From a checkpoint of a small masked image model.
Model: encoder norm layernorm, encoder layers 12.
Rows from block 11 of the encoder of a small masked image model, named by matrix and row number. Rows with one number belong to one neuron. Each number is 128 + 24 x the weight over its row's rms, rounded and kept within 0 to 255. All counts start at 0. Numbers have three digits each.
After each neuron's rows are labels from the 100 images, of 14976, where the neuron reaches its highest value: "responds to" is what is common among them; "colour at peak" is the nearest of a few named colours to the mean colour under the peak. Only what is clearly more common there than usual is listed. The data: photos with spoken descriptions (Open Images, Localized Narratives).
# fc1: MLP up (encoder.blocks.11.mlp.fc1.weight, 384x192), inputs 128-191
# fc2: MLP down (encoder.blocks.11.mlp.fc2.weight, 192x384, transposed), outputs 128-191

fc1.241:158122160130146096133141153142153172126144156172098130123113109155172180099132188116121126132116131175140119150140158103128106149146145124117149144174173142119147108164149122107141150154115118
fc2.241:130141126118129136141143140096118115154132170134128091132101138161129152112171127122130102091121160190128096124148125136098083115145170176153100154153108190102153129098115151101145120170114088
responds to: text has "text"
colour at peak: white; pink

fc1.243:138121110088136131138145154163086104130129153137084146135115190105105117092140140118118087165144123123170115148167122121132097138120100146118120120158117100139146172143147088139133118095096156
fc2.243:115094092151136099125169117132118156140137092131146115150086109115113111109152164120113127110155103145062144127089110139182161090128089118120137113124129133134126133133108104131150097125177119
responds to: text has "grass"
colour at peak: grey

fc1.75:072150126157152091167082121156162145115120102161105168098117105127130168122152145120134111132107101148111130101121138111130140088096119111155157108189137115116149164132114103155076112085164080
fc2.75:154154116131100105138157189116126133148124109126144188109107081117127118104097162119113147145090098143135139118102092120128149148119117102081129190145113091110156125096084161094103114117123131
responds to: text has "wall"
colour at peak: brown

fc1.169:161123100161123088143148096113144129129112146122158106102114117051088165136099140097095111157109151104154134084141109125184133179114132134147078114135123119097085087112167113119190111121118092
fc2.169:140114177103107154156075121138114146145152169116172149151155128151157098159152092124127144087184112088099121118123136143130172137106198124146152128112110099139110136104165105125149093122117116
responds to: text has "sky"
colour at peak: pink

fc1.49:133121118145159110153128168151126136130113115162126116104152143133120129144124134114157106140125117084143162156162172181140126103161106127121080138110150124099080178135167136100126077086127181
fc2.49:141107097101099153065115167105106132136113117076102140116105141145119160148120104123138112139099133105153116123164192107150129172175112096142139103135082113119143090143152145152099123119060113
responds to: text has "trees"; text has "sky"; text has "plants"; text has "grass"
colour at peak: brown

fc1.296:161132188147143174130148159109128098115153143137144133122121145106091099135152155148102094142111150156154148140119143070157094130136161111153128135145170091119113121130111109137093146140141132
fc2.296:140177121131125117145096139138124149149099111104159120169123130125169137131138117131162118125090151167175138115131146136096138140199117141143117147165082135112122094114133141111148128120119088
responds to: text has "plants"
colour at peak: grey

fc1.177:151114159135138156097144124116136144095091148115103085136118128151125116103134141110117135138120176161134106126133152159138119136158182149153111145130152118109158162166097163097130132095106110
fc2.177:149087085107116167122105129100085130142141123099165132136118146154107128113095140163130099153065110140104158107114152124148132161123164109153127125128118132127124070089104145132108130149187158
responds to: text has "sky"
colour at peak: white

fc1.260:114145145120169087169128156125145135127160122129060101145150097123105138101141152145076069172118146148129159087098077119113102129088102097159129110165163127133117120086108151144161095161148106
fc2.260:117130113142113112146103074110139148175139129106074147133129080124116103116148102140111143125114125108117138136126188067129138135101106134139095152119145137085148133142196131109162078130133142
responds to: text has "trees"; text has "sky"; text has "road"
colour at peak: pink

fc1.39:132130139093108108157190106171159104121122137138090152092127129139111125135143134129143154112120086138134156113149111143079124075097122150152122084090106114127125080112102181123131105157156105
fc2.39:111124125186135160108065151108112160103136084113144088157129115124156124140104131138117110143114184130139088156096128097173111174146120117110145144150158133144113141178146070095146146096085164
responds to: text has "black"
colour at peak: pink

fc1.335:146130139159153110138144163125133136102114134117090151145116133127112135129133115119102136133117163135186137153151126059111143089096100094086111143128130108127113127165127122114145118126144139
fc2.335:107135153120136121163151113110123140126173105116149144195127112118188113103090101104162124135110148124103102108153124144173133125192143131130153107104126110116130077118142123102137164099139119
responds to: text has "sky"; text has "grass"; text has "clouds"
colour at peak: cyan

fc1.319:134184125139150109114153107141145116100157119124138134125130100093174118104118133123145132160076095103132177147123176078156130119131123093114140114109117163161140143147128082111134098112134121
fc2.319:197130098122125158072146123119174094103111109106140168177141114075166147117150126115171148130179119076132139141126145127140149118187098150122106122120125092143129089140154098093054145104128142
responds to: text has "sky"; text has "trees"; text has "grass"
colour at peak: white

fc1.47:148129120134101108091139097108137146116133127141123097109108128169134153126161113131126152104098169191136082127165160141124146141111153139139109149139137178163104087121136151184149109188093100
fc2.47:136133136079155148124124114143121087190094153092116147116149134151115144119124124107143097145101129184082172146139156131093139125138112136159123139170102148128140111145145117076123157116074073
responds to: text has "text"
colour at peak: pink

fc1.323:109116107136160097112095137113164147121141117140119150117128084148148174111127161153123144126106130149120137120107125119136131124103135130185103127107160114163165128120103124150140121139082102
fc2.323:124106109102115138091137180113122129099089116138149157128140127151109094134145096135123161101134123133142176127122166133127145150130113095124126083114135128135147127156132115149118137110130113
responds to: text has "wearing"; text has "man"
colour at peak: pink

fc1.72:134193094158126091100126116111104153125143151130146131109126149127150139139114103134142174169122134109104070133120112126136152180138133142106140080123099118137154106086175154101109113162131096
fc2.72:108155132105085146099097097116119124117108122160156139120094104134156101107109103120131163119131120090125150107122138086116153109133105111132095116130139152051155097134149111150184124123103104
responds to: text has "wall"
colour at peak: pink

fc1.300:150131104123171125104177144115091143127137144117132127130153169107151139152118092116118121158127146079102085111146114129098132135140148132073120134113098133093091121112161109122133124154119175
fc2.300:127098122110145137115183122132140136114140131094113170108089135118160128101110101144106163126134098115129098141127139144136121127126152122109138118171134098207125089118116072117131145162153104
responds to: text has "sky"; text has "trees"; text has "clouds"; text has "grass"
colour at peak: cyan; white

fc1.195:164121085153131123149117130115136113062136100156157098124123143121135153122127144117129120131119095139111150111096144142190158161115124118143118181124141144097115117124148142070108096129096104
fc2.195:192186106121133145127119127128132150181162105107123091157178150134130114073156104123083143120105070126139141162154123155151093174158091091147108114121124076112064133136153100156131114094146134
responds to: text has "sky"
colour at peak: white

fc1.350:142143172126144141100144122136127165167137149138150139163095162119113130139132178145121116105099137093149171126134149127134125162154129123081097123100130120105099195105129131115123102121176162
fc2.350:141156123099121059107114119092111081184095121116133114100117118132103154104184121108143105119116144176140101133112158137124095148139129150139128127190118118108146108154149115144105188122092125
responds to: text has "grass"; text has "ground"
colour at peak: green

fc1.106:129118126141118102104163148090120136108137133163126122160103136184119145096148148148107104133140114169125143113110128149091147092151163136150125130128096145139144157165162101132135146157096129
fc2.106:169097125113131090142152128111107100154119118105127150117108140166109147090174147131117095138110110145133133115102118145096138093131150141187145131134149149118135120186164069121129078110119093
responds to: text has "grass"
colour at peak: pink

fc1.101:123150132164166132159109107183137116130088196151134099111125124106098127147129183117118159108121156129154115130123132141140154112155105098094145140141094135127121157174121123129119090080137126
fc2.101:148142106095111110115138096149166089094111159165152125174156116126113149097139122152176129167125114112115136118107104100105140148112136114115090072109133135105095109133141129083104141099098155
responds to: text has "trees"; text has "sky"; text has "buildings"
colour at peak: grey

fc1.272:097108096121090115113104128127122129139136133146150126104115128103105120139129151157161136134099112115110114144139155140145131140157093158121129101132106149122154152089167144117137119134123116
fc2.272:132121110137093114141135145094112108127142128143145146143107176122112119138105140147107099170152141109102149131119168135119149139155108122110104110191101101178168115154151149115140098176113116
responds to: text has "wall"
colour at peak: grey

fc1.349:105119175084154079138110158115129159151114101123129111127171098150139143120128148122180129136132135166119139118121158097123111157165115112146072147097132148129132106143112112121113122127166145
fc2.349:091111127109137089117125161110102117132112111154153168136059122129095115133158163100127133148084130123142125141125153144175125165119178156138152116195118145110105130121132098096129122101139144
responds to: text has "white"
colour at peak: pink; white

fc1.14:074115118098128151115109090077130089116145126109150131109162100160118102145115138136102126119144159100100142120092152111130133075128182117157164116145108149134149110150081119160129119135113120
fc2.14:129055089160146126118118164172125134149130122166156134160098161094080164105124139144124135092141165075113127080144122161123138109091167120122137140108109139120113137136113173128127139142132153
responds to: text has "sky"; text has "trees"
colour at peak: cyan

fc1.229:112138128149142104127164125138099139122124149133123125128134134092173103163111130070123099127125179200115136141094161122127099149106108091140133114141150090109115159148176090123147124109101168
fc2.229:150088141136171175165130120174149115103106088137133158122121129110184128146110147113133134133106127139129102119136140113121153114131123099149156160114135113179113101104101122153117088107108116
responds to: text has "white"
colour at peak: white