{
  "mask_ratio": 0.75,
  "encoder_norm": "layernorm",
  "encoder_activation": "gelu",
  "encoder_mlp_ratio": 2,
  "encoder_head_dim": 32,
  "encoder_layers": 12,
  "init": "small_normal"
}
Rows from block 4 of the encoder, named by matrix and row number. Rows with one number belong to one neuron. Each number is 200 + 30 x the weight over the matrix's rms, rounded and kept within 0 to 999. All counts start at 0.
# fc1: MLP up (encoder.blocks.4.mlp.fc1.weight, 384x192), inputs 64-127
# fc2: MLP down (encoder.blocks.4.mlp.fc2.weight, 192x384, transposed), outputs 64-127
fc1.155,132,218,217,171,225,182,171,206,210,223,231,193,199,257,208,202,202,193,245,174,191,188,182,134,230,222,206,191,193,181,217,168,152,187,209,176,182,174,197,151,216,145,194,160,206,181,220,220,219,238,244,236,197,217,220,194,200,176,178,225,210,171,202,208
fc1.156,189,207,165,271,191,139,202,196,168,253,146,276,211,254,209,149,181,152,194,164,216,194,273,170,220,248,202,170,209,211,190,171,193,231,260,222,233,187,159,112,193,176,255,241,185,188,170,138,206,224,191,248,200,157,232,188,132,183,182,145,196,247,147,215
fc1.157,228,192,191,223,203,203,186,211,183,173,143,147,213,175,153,211,184,177,201,159,178,172,201,227,227,187,231,217,214,222,251,153,195,205,244,166,147,185,217,183,170,180,188,161,188,211,234,201,261,223,240,171,180,191,221,179,263,207,208,177,215,216,179,175
fc1.158,206,149,188,168,188,190,148,218,216,186,176,181,204,196,216,210,217,141,271,220,207,196,247,191,247,140,242,179,160,163,137,224,187,173,188,152,205,206,210,210,200,228,235,179,208,132,194,263,223,188,227,236,222,181,184,187,190,188,239,211,236,194,242,238
fc1.159,144,152,186,215,164,162,196,187,182,186,210,187,252,225,205,205,181,238,218,179,189,222,187,202,184,208,241,226,165,223,260,223,205,191,179,189,218,193,198,149,215,164,157,212,178,153,180,192,194,239,192,156,202,200,241,245,241,219,183,258,183,231,256,164
fc1.160,169,172,160,204,169,221,161,206,259,224,215,183,188,213,195,148,163,220,194,228,212,225,139,151,250,212,206,166,138,253,209,196,188,212,221,196,176,234,198,230,180,197,185,192,230,211,189,206,204,197,207,190,200,177,214,224,173,208,199,164,205,233,184,216
fc1.161,224,195,212,197,224,252,214,123,190,214,225,217,198,214,221,191,180,165,177,222,155,207,247,233,215,237,197,235,170,225,212,254,179,226,188,211,205,164,211,162,182,241,246,197,193,164,191,195,225,229,194,208,171,206,228,206,198,209,216,165,176,139,209,200
fc1.162,184,168,241,242,176,189,137,158,214,186,234,161,232,223,225,188,178,200,218,182,245,162,247,236,210,237,208,198,200,213,157,179,252,180,204,172,204,176,221,235,165,201,208,207,186,203,164,143,180,191,173,285,225,199,194,210,213,195,193,233,171,213,157,213
fc1.163,147,218,194,173,212,185,230,212,173,198,166,199,191,201,192,224,217,190,185,188,236,219,220,198,231,174,210,206,231,188,181,206,195,212,213,209,232,205,227,183,177,177,203,200,186,166,161,186,141,171,219,166,215,156,220,197,212,197,234,224,183,170,175,208
fc1.164,159,210,239,242,219,164,276,181,184,235,188,195,246,215,162,235,170,174,194,188,243,226,150,226,166,197,134,244,252,217,182,151,215,186,183,197,175,263,168,207,152,209,208,184,241,188,136,181,171,221,175,196,184,206,208,147,255,221,241,218,179,254,255,223
fc1.165,233,208,197,196,237,201,190,213,202,235,223,171,254,227,208,204,174,123,220,188,206,207,162,216,221,176,165,162,200,231,182,136,246,153,224,177,183,225,157,153,188,248,221,203,206,197,214,222,176,185,233,234,184,154,203,210,209,203,154,235,198,180,205,163
fc2.155,212,198,225,225,187,216,169,214,202,182,215,184,220,212,112,205,198,199,220,291,208,212,225,262,189,160,212,190,200,223,158,226,197,229,191,242,235,201,200,243,208,125,212,219,269,192,120,196,184,161,192,181,165,180,193,198,217,229,270,162,232,259,174,187
fc2.156,221,227,206,230,273,256,185,168,203,191,183,139,196,178,159,215,227,163,152,172,173,240,186,259,232,200,165,243,163,287,185,247,189,212,140,133,146,229,173,181,204,152,224,176,217,139,237,225,181,199,197,213,270,181,171,207,257,224,178,107,200,158,241,136
fc2.157,159,159,214,181,195,221,190,179,219,224,237,174,151,168,241,281,194,168,155,194,234,172,208,217,196,211,176,195,163,247,201,227,190,252,185,216,206,166,189,176,207,226,170,156,213,214,213,202,206,179,216,196,198,178,219,220,238,161,237,195,219,178,138,175
fc2.158,190,212,171,207,249,190,190,216,193,175,226,218,197,198,177,217,234,233,174,263,204,180,214,203,229,219,193,183,194,220,229,151,211,248,163,200,233,186,201,174,182,168,252,200,178,162,274,179,177,154,163,213,149,226,232,201,261,169,211,188,200,159,167,167
fc2.159,196,223,172,212,178,172,195,217,181,182,198,191,192,167,221,163,238,176,227,192,205,239,195,179,190,197,228,239,233,201,226,159,198,210,242,198,181,176,223,198,184,189,190,196,233,218,217,213,175,217,166,230,215,183,195,215,202,214,200,212,164,175,179,178
fc2.160,206,198,220,185,209,193,209,195,168,214,252,208,222,211,211,220,216,168,182,202,182,206,198,183,171,201,185,198,250,191,217,193,219,172,145,214,200,208,172,162,224,167,237,189,202,175,200,185,156,205,223,202,209,250,205,210,201,198,215,217,179,214,206,195
fc2.161,198,152,185,208,180,195,243,236,211,236,203,200,185,193,245,233,152,206,161,149,165,177,193,230,156,209,202,172,236,254,187,211,266,193,168,147,177,156,211,161,194,167,142,180,230,189,215,168,203,251,231,214,170,158,206,190,206,199,196,159,226,195,206,194
fc2.162,195,194,191,231,221,206,207,211,236,235,192,177,202,180,226,253,171,198,179,210,202,142,226,259,249,265,226,202,201,210,172,180,178,219,112,171,190,197,259,203,153,246,187,170,175,202,171,235,162,184,230,239,200,185,249,152,212,219,233,247,201,196,187,213
fc2.163,185,199,192,197,169,199,184,163,191,184,226,222,205,180,193,155,202,171,188,187,166,182,169,185,151,197,216,220,197,205,178,188,206,197,180,195,172,199,184,208,198,174,203,190,170,253,228,218,253,204,184,220,197,216,188,179,175,195,184,178,219,206,215,217
fc2.164,217,181,217,252,203,216,194,209,197,119,228,239,173,179,221,198,168,208,187,165,180,173,210,173,205,225,250,233,123,199,180,177,216,227,243,181,204,210,176,253,216,261,192,240,190,143,219,218,225,159,191,177,161,172,204,163,214,206,227,219,194,194,180,160
fc2.165,181,229,195,215,166,138,241,205,192,213,185,222,142,177,161,192,216,221,185,181,154,159,169,200,186,184,168,211,176,149,181,198,192,244,197,200,161,185,236,170,248,153,255,241,233,209,174,210,178,180,168,207,220,189,213,163,184,224,227,174,225,226,196,288