{
  "train_examples": 101725,
  "image_size": 48,
  "method": "mae",
  "encoder_bias": "none",
  "encoder_qk_norm": false,
  "init": "small_normal",
  "learning_rate": 0.0016,
  "warmup_steps": 900
}
Rows from block 3 of the encoder, named by matrix and row number. Rows with one number belong to one attention dimension. Each number is 500 + 25 x the weight over the matrix's rms, rounded and kept within 0 to 999. All counts start at 0. Numbers have three digits each.
# q: attention query, key and value (stacked) (encoder.blocks.3.attn.qkv.weight, 576x192, the q third), inputs 0-191
# k: attention query, key and value (stacked) (encoder.blocks.3.attn.qkv.weight, 576x192, the k third), inputs 0-191
q.149:559476476532484475476554479522446522499485503521524492477521500484473507494517514506501473520481503446500453507536486524506491509503494490510511471508485490507495511512496515514454483479533496482520482526487495510509529534485512503502502509494520507512505490531491477511537515487482506520505522501472509479526545489498478497498518460466458438484499527488576513495531497481528498478512558447478468509512477516499518512472461460483500487543511490511497504517492510484490539528512517509497502464509484511489514471551481490501499509504526521500519542538505520547521486499518499532
q.150:491493514454489517476508518528507494509504481513508496488438508487521506539539508541498495520488502512556462495480501491502472493454496534523508463479513504504516486539524531485496477512536490538504503540458501472509476527522522508456503451511487509526492476525452495503506481532505481465469457523527511470531507500486538540510508455549506505490491498552509502541499510479526504468506516504493507495501546530504475505501472498513475541498477497475545519519510476456461516528475482479488486496460532491516505528486495476512506463498488476439500464474526497518512520478482482503
q.151:511478504535500468498483445488548472520496513489523490495513506505489505496483482512509494516531540477450482489511519493541547515505521515503463458443480519534523506490510478464488478534485494521524495476470498456490521497486506507472534490494513509509531472516490515445487480490505488509478462513500486477529540455505510506498481524503505540530522513520522566498513497500532519484465523520508514508514518513512490524502517512524512495469498487522489518481487477476472503505543486506470446524540514535489483492521547447458456477457513488519516472517485490497453476505449520513
q.152:493467519526512437448506494514504484512495440494520479515525551508489522469457534492530476499547524505478511471485506451540491463521480467499502473502522446483557512524468530513449502517479530486526508473474516502484478561482513518530463470503507511531469498501472493504497533516507504494507489518502487567486469492483536517476508520485505449515510525501483507518499518501521549481529485486482491506489503546491467466465512499475489481521507488476492542529507504510510526473535540511471489507577475479502490510485486485520494515494495471503493479498484503469486525469515490483
q.153:527514461483507514506518481512517520496502518542500511494541445527451507521524518527526508536471492525478460498455524481437526548523495474513489476536439475527535508507514488529524529503525504486515481534455482520489483481484504494508494490461504515512486496517525453511467504523508556522534486494499500444511575494505518490507518487499516453521530492512529496559471526499472518479463519541492506493510511470501515503520503475565519508514473517484511551542508521497523526467492457475461485516500545488492522495495464471530503468508518500502515483504550496536516518491535490429
q.154:488460533491534465532437533530515462492513505505542489529492538480535496547563553480542524512515508531469466521490514510486491481476505486495494492503467497493480501475493500530530490502486490516476491490490517502460491507567497517500508489477504488530498502501544487555497515480468492491496512530483514509465540527477515440468521540490482506508497484531528504467489544507482499516510489488506491495487485465506484490495490485556503459496505505502512507511501502532495499474492529459492538486447556515510503539472481489509540532460494449517486474512488503481538470520497493467
q.155:507473453493496514497494455506493478463521482504513507499537467497507481484577467518538515477502520542483540504498521523531512531483479457478461490476506493523476456472543513462477458476465513531482537513551487517497513513474478506524544479521519468490485491507485466527490452486464483471501512478478475536523485484534506481505498496489455516532487488477547548529509512534500543530504499500524485508485496542512510466519485493487518525472528524463495460476560499527491497494476448503552515485484518479493512492530478501509469529449462472467512533484509503503515490505511517460
q.156:485495504519509545480458518498496503508509502448471519509503499493502514508517468461500478481482497529523497511478493463518484533522442535481492471469507510437528503534531483501502526509526485496483510494517517515509505496529489534524483492509513504474457507552471494506498468551518523521494499518526484487530482514519473496502514521466483498540484538502529497511485505509512497506500475498511449500533538517476496509492468519501482483549536480518532541476476527472505525510496496492494457499465499476476484494535514508510484474492496465461522499480485505493478523525506449509
q.157:527520479495497477506485489496518478509496477489480518478494496471537469467469497485503499484503513475529573521484497538496506516508461432502513545491488487500509498484472516420508496501558483469495543529542500475457494480513497497501484520532490540524468454477493545500457529486480545504537477526508500514489509463521479504510479472495547468451510514496549509507529535450510504509531480512478525475515509497511472482460485543491525523488544519523499463527517544488453554507478506483516462484505509524473524493469520458483498506513511512478505508500531492516523491503510518437
q.158:506491469536487565482503497491503527495517515517485493494503494508498520492502531494525429479498499526501480515519507480519468500492502499522452507507486537484491496517516490503509527530483500503515456498520501481448515475529513502486537486498513496500492527483509476480502471496472504531509522508521501469493524487483475521516526519471481493437451485503531492527493465503507473502511478528522522461448510497531465468521522515500486508509479475519470496536496499468516488476538472458492521480511515509482528485544490532480533541520479482486485505529476478484504463530565504524
q.159:519521521480486510463517497486519475475482490457524525523497512498519526454507492505501505515522500509466464488501527519507501507489479480523508540486507494517489501469534474504508499491535530523527498524495484506503466526503469523535518509482494476453473477506486463495508516470499522503508495506462530512563473532484483486464514502519510504502532542510507470491495463476484481517498546486507479519471493460510531485472515458499517479501489493519502483490515487494486545459469474511466467507515467471501521487489515496514493490509489444509529482476505468554479467467518507506
q.160:509522530488530476529504509504463496554559515512476508523546516489532450488531500495456535510440495491461490477481509514504487439498508474493532475465476430489495441459534471512505481506510538552451559524476494462496490505491562484520524470515538499521500485496500472504548526455455494520526575477507501486524472519535440463551501521518457503468518528433531515497517486544498475502508536567490525477510507530522475492461516464534490483479516505486481522466499472522494558508460457510509501478474491488558467442484522490527427506536448478497473475493552464490503528449544515484
q.161:472483503495455489502497489513496453507493451539537521527524479498523531507465500525534489507521516492478486524476522504481480489523515500485496482490498491475557489505507499509503460481476437505466545476536540531507556474502481541477499510446469533480489494501502542520514464525586508502543454486513518452485509532494499522510487487476503457492460435546496495536509511517494527467551526513507533527459455481519557497487479543502518510535458492540509558514469509519505493491514553471510461516475495535553514476518504526498497487534483531472493515486491516472496483501510545526
q.162:512491491472486447500494525525502475490514469462535509470537523495510473532484511501515515503483487532467526517494432546498493463535546481485496489496473485478456466455515470514504461521497447524516543516507457519538527463510524487504499496531460466531490491492546535519485503515541473513526538473456501447559493466520508531509481459498509501513483532487498512511491500517525501488489565466474469503455492475544493482541506524470504496522509518532508518494493501512506505464485442481503510491509479494512506545506482476455479502451497492540498490483436530484515517534474543497
q.163:499501459506553522554496470523473492512504487496499496519465498500528506515514536487545484542521546498482527497472485528487468524494469479528502548500518498545509468510509507497472488468516505477466478491492514459482487529520503546522527518474511481481507508537503512497492480486512475480494522488519513507534504515499511512580501518477505476496494511485495535534502499521518526507498468466477521458480489513496527480472527500509482438477480488468488501486514531502477480543531489535504518496514510497501512500442531515539482513498489488489554513495497528478470519474472538549
q.164:511485552515489475527522555493453505512513491527517503504472490512500521515519525508506540481490463494515525483516475469467488510530523506474486441449499516470526502465508530528511480433503488460521540514526508434486511503506477500556476536499487494509473502488496456543461542480506521490509504512524498496458500459481507533462495509549482492512443558527456514510552500500491480474578472492483494456505494528478507514525485497481466493439532475516534478489511485511502485504478471527518489506484461507461517513488520513530503510535521491494480500469482486479533506481465521516
q.165:434459522492496511419487498506493469454511507480485532489456515488501509461484489455532534522483508520485519480536489517486523467478498522520521493512513496535481535505470523481518530525480505503450492521517488511519492496475527491512506487545488449500464533495455502475481540545467514515533502474504511515518501538510488519540486481557510488515525477498529478466461477479534495478505514512515512498483481488489462492524560526542502494482494489486493492504508501467479501521498488454504531487494499496497460497488490555513503488506488470510501525460509525521499527495501480484
k.149:472510541475504478566484516507500485504471516464489527480485491472522496502503482484517537466481526492532469505505487543498502502501497513480517523473496548517472495478525537499538520512546473525490504479478513517512499464521459485499484488519490508504500487488531498528496473527525482493502501503528487523471468518526531537491482523507490510534522496501484502481473517539486487528497480486513518481510508487487458510509497505555496510485515523484505531461538504522520464503491514468505526537483527505504488490483512472494534515479537492465490515498500529468473516482498474483
k.150:493520510501524527513465495463506494486532461483496489481538494473447487480491523464490471521519491515520486523493473459478504530560515493523468492518499492500510504462470513468514518531464523476508527490556492484475564498481499532517489466487514510524522519455555460515472546487523474528493483487536471494492481505536496518470517515478520537524506530448449475516540515503512532485482520487565464510511494500517520516501486527482493447550486486464500515534465515525507517481483496472488508491523468488485506504543478457477493517498489531532513491499513470493474475480531508475
k.151:534511476489505471464536550475472473474484492475468528507478460459495504482518517506521504519498496558496533550481512500507446512511486474493521476498510480508525509482443472522470521483497497540484478511502559516524499484510499489506484494541479479557499482481529475506516496486545509489529545483503552504484478546506504482492478497512487541494500512498467443515498544503497497460492495507515506510527469531512502462496477482489490482519519518503479493534493501554470505482525505487536514453483503533541478505473494506514504484474506509484487499504515506526494492540480448469
k.152:506516504444521510479485494496483508533516528467489525481481543521476475526474499479521494470508472506535474524460523524488488472471508498529483483493455494501509494490522494530531499493515493505522516470544474493487515533487517515505503530483504487508495534487529477478503508487538502509483497448500532480477501515492490519525488465538513548494487515535525455473489524506516468477489535500465499490510497476484492492486499488485521511488496505495519495499506491505531477521468485477539531519478518516483463477508484534476464495496514495505482480543488515493461506523465485493
k.153:535519511489449487499504541493502515526506488580507524511479466454509491508520480493525549489484471475469494532470475512508476520473513521466485464491538451486504508513502498484494509480518499499509514482501484531520450479535494520504507513544470459503508536493478525542489495516520485505501493500500485508512500477471510516509480489510529500497502440494468503500500492512458485519478524462486480501544499481477529508511519513494515483519536471517507497514502480465468462508500512550511547457496508520484510495480498515430462496522549471511528512458501534531510516479489475468
k.154:478491510463440520499528486450518485497489529500501488488503519499458500488471487489481513503524485476480512477502502516464520497519527510487516507516482515515498457534506535495477508508524513477489494488545487514522491500466527478434457486524525511519496529524482494479494525528509534520512489515496488510500481499529500522538504448507535540519477508508519482450524497486494495539489463525475529479523487510491461484488525500474506499511494504506517505505510519540547490512497496547546450495497452526482457551513492541488476511505524467485500508523523524503517519504479518499
k.155:480505482531499474521548501488495487507508511505482519482508518506488508503486503484495509493462484491529465500534474492457509519512513499512535507526464518484483447530512516503501528500516519490542479513493515489478504478498476517502525510516507494504499520476510481491532489458518515510492491457519510490494504509517536443487495525503482442502551506475511485468464538529519519469537484518502508550477499473512494514509494491495474481494489479517496460552524529457517443475504555497472508499499499515462516541492498498451532509536477510481466508517446484512514503532502488511
k.156:463505515510517505472485463498469489525547511512490498492510471484530442501480551505502546508502501484476494508508523581502515498529485469543494524545500504537498497486511497522500484539468509508551479500486486489537494496478499487505500511475468499540490479499521535524480512502532486471464468447531512520482499495443566518481482509497527488488516447483490505465535485486487509526519497478478524500479490467506502503477508478505515503463487513459465469560495514513476495495493512505529503518533486502515479498509483489496523540495468530482546510487505473494531473507471460500
k.157:482524469529533532533518451488495498474484484502513482501488470495498487555556526466488497486504489513485462459496514451526492491514501529477508483503463515498479507522555512556516523525481516547494469477460487473515494529508473462533517461491471518446537493509486513436537476518498476518497509508449501501527504499521520451495515560526468506610497505508484515520480462515544497476475537510514465523506481517487465507534514474515498478476476473501510504492493458515544508531486489475491495548516517485507459511527478530463464481504500534535492486504504502480514474524513478475
k.158:516466507434512472502499512507478471513504474482500484485489493508484550496525498551518506511511525530542501525497551463516494494501467505474506492524562491471528521449485566498463473480512501567481496482493511475495481544472517512516452488511533511487504521513492531516524544460497470491517469523509502533471471493491498496492466523527512479485478507472494512473433495521464510521467481480516475504531501495459490544484512552415490497524503498508514499478490504514509502496486475547496462499473504493491483484467468484538516506479517466516471500515522490516507526501417541477
k.159:511468486500520491527506487493493481526515465492455509466549490486457483518490484514512491504472543519496501500535500481527523496483520571509500496480474538496498498464536476465510523478487489474452534470495480478514519494531501468517485503477504528530518517527518475464474479470495490508500499473495473493469511570467518531515471530509485467554524504476490527418510501512527487491510522528493525492485483493512482497513472480505492518528508539514487477440534520451547515505504530489509503514491503480445500497499489518502502506476488509486529484541466514446504522453517487515
k.160:522490538531499512505459492512497522510503458497469516529468521501499453499528479470529530541517546535510484512535502512497521512472494497521528526506469494511451484488528510487505505503526508480518481512452476484503482465469463471489519523500428499512487490502472509497488474513486521518510520504544482518484553524531555474542505471522491503493462510478617497525488540498536505499536516489507499501477485474500464565433465471494508540525477482500474510534490507475523516474483501510501489481468483465490492528488471460507493497520484508531474496461518455448487507537545509501
k.161:498469492462479497503514512496465518448472475517480495499515481521480566476486516478505486458535523505541480478494481504492482474477522506497480499497476512502483501521485508510491505497537496506468493535470529525505498470471495502496523514454505488509475497495499477491487517468528473502481508507513494507526484483508522511440532499431504485493453516520474481537487479511551507478490503493517529539489497524519486479519483506510485489509497464476472510519506501502468440508498488511539481469505485530465549490527458533490546499501507537528487545520493529486520513480486492497
k.162:482497515471430478510481512470473530501518508509491519453482478487482468480453480498510509505512503498472469480507519518495524511534482526506457511479528516511543475513524498527506509492480492477497514493490495511494511472494516467518481504517509508511483527508472502514480487482489471497475490503514521511489476499495496515478489489534499494533506531505498526470510507486483491527517507511505459488486508475480492478523548525495482526525541516541506541508524529543532463491511532521520544514492500473479482504523501517488527468442527473497503487540473502442564483470533485557
k.163:483511489507495514479510505507493492547487505490531498505489537527509527478469456534495486505495502469520531484503506503526511498506476478473501487530472458489467524505561508458505464470500508494533479507484544492554510509528514495488481484470505435508527482499461502483527516506512514501532486482496493479485502511500494500550501532567502535502500461502461501459484502512484497514468536511489477514474499462479479533525528505478489505518500481527461506502479454490456475484486531510517505479460503491513553489528483465491498518473530543520522537473488462469471494480470513491
k.164:499512518488467525520531505517494512496490509556472481479464459485510519504481517520485516456489459508499495513508485513563517508531473478525509475485458443500504495526472468531492511502478480456514456495492520520509506464486523505491510456490486532507464425562489509495497521512506470484493509496480465489484459471487491502464537480515459532489474496447525493505507489503502469484462445512525495521509501460545476480505462538449504504506530496520491527507481504462518502462536433571500510483522504520501478483498556495519497522463509542442525534499550516443506499508484504491
k.165:513485498505507502503459501513446563518513519464458484496490524502528502467504487489514508515534515498488493500500514500520533526512465556493474485495481462492488517481501509506513477506551527486514484518494486478527514516506492480480487522527497473489556540479520496506556470476526448499526459483550534537513535505465477478486504468506495480426508477519509453489506469490501469478457470492487511533489547491464498535485506462496499517504499519473503496531551532526492527505487516524493504521528525516470484536513492482461444502511478504474523504523510499507478481472530476519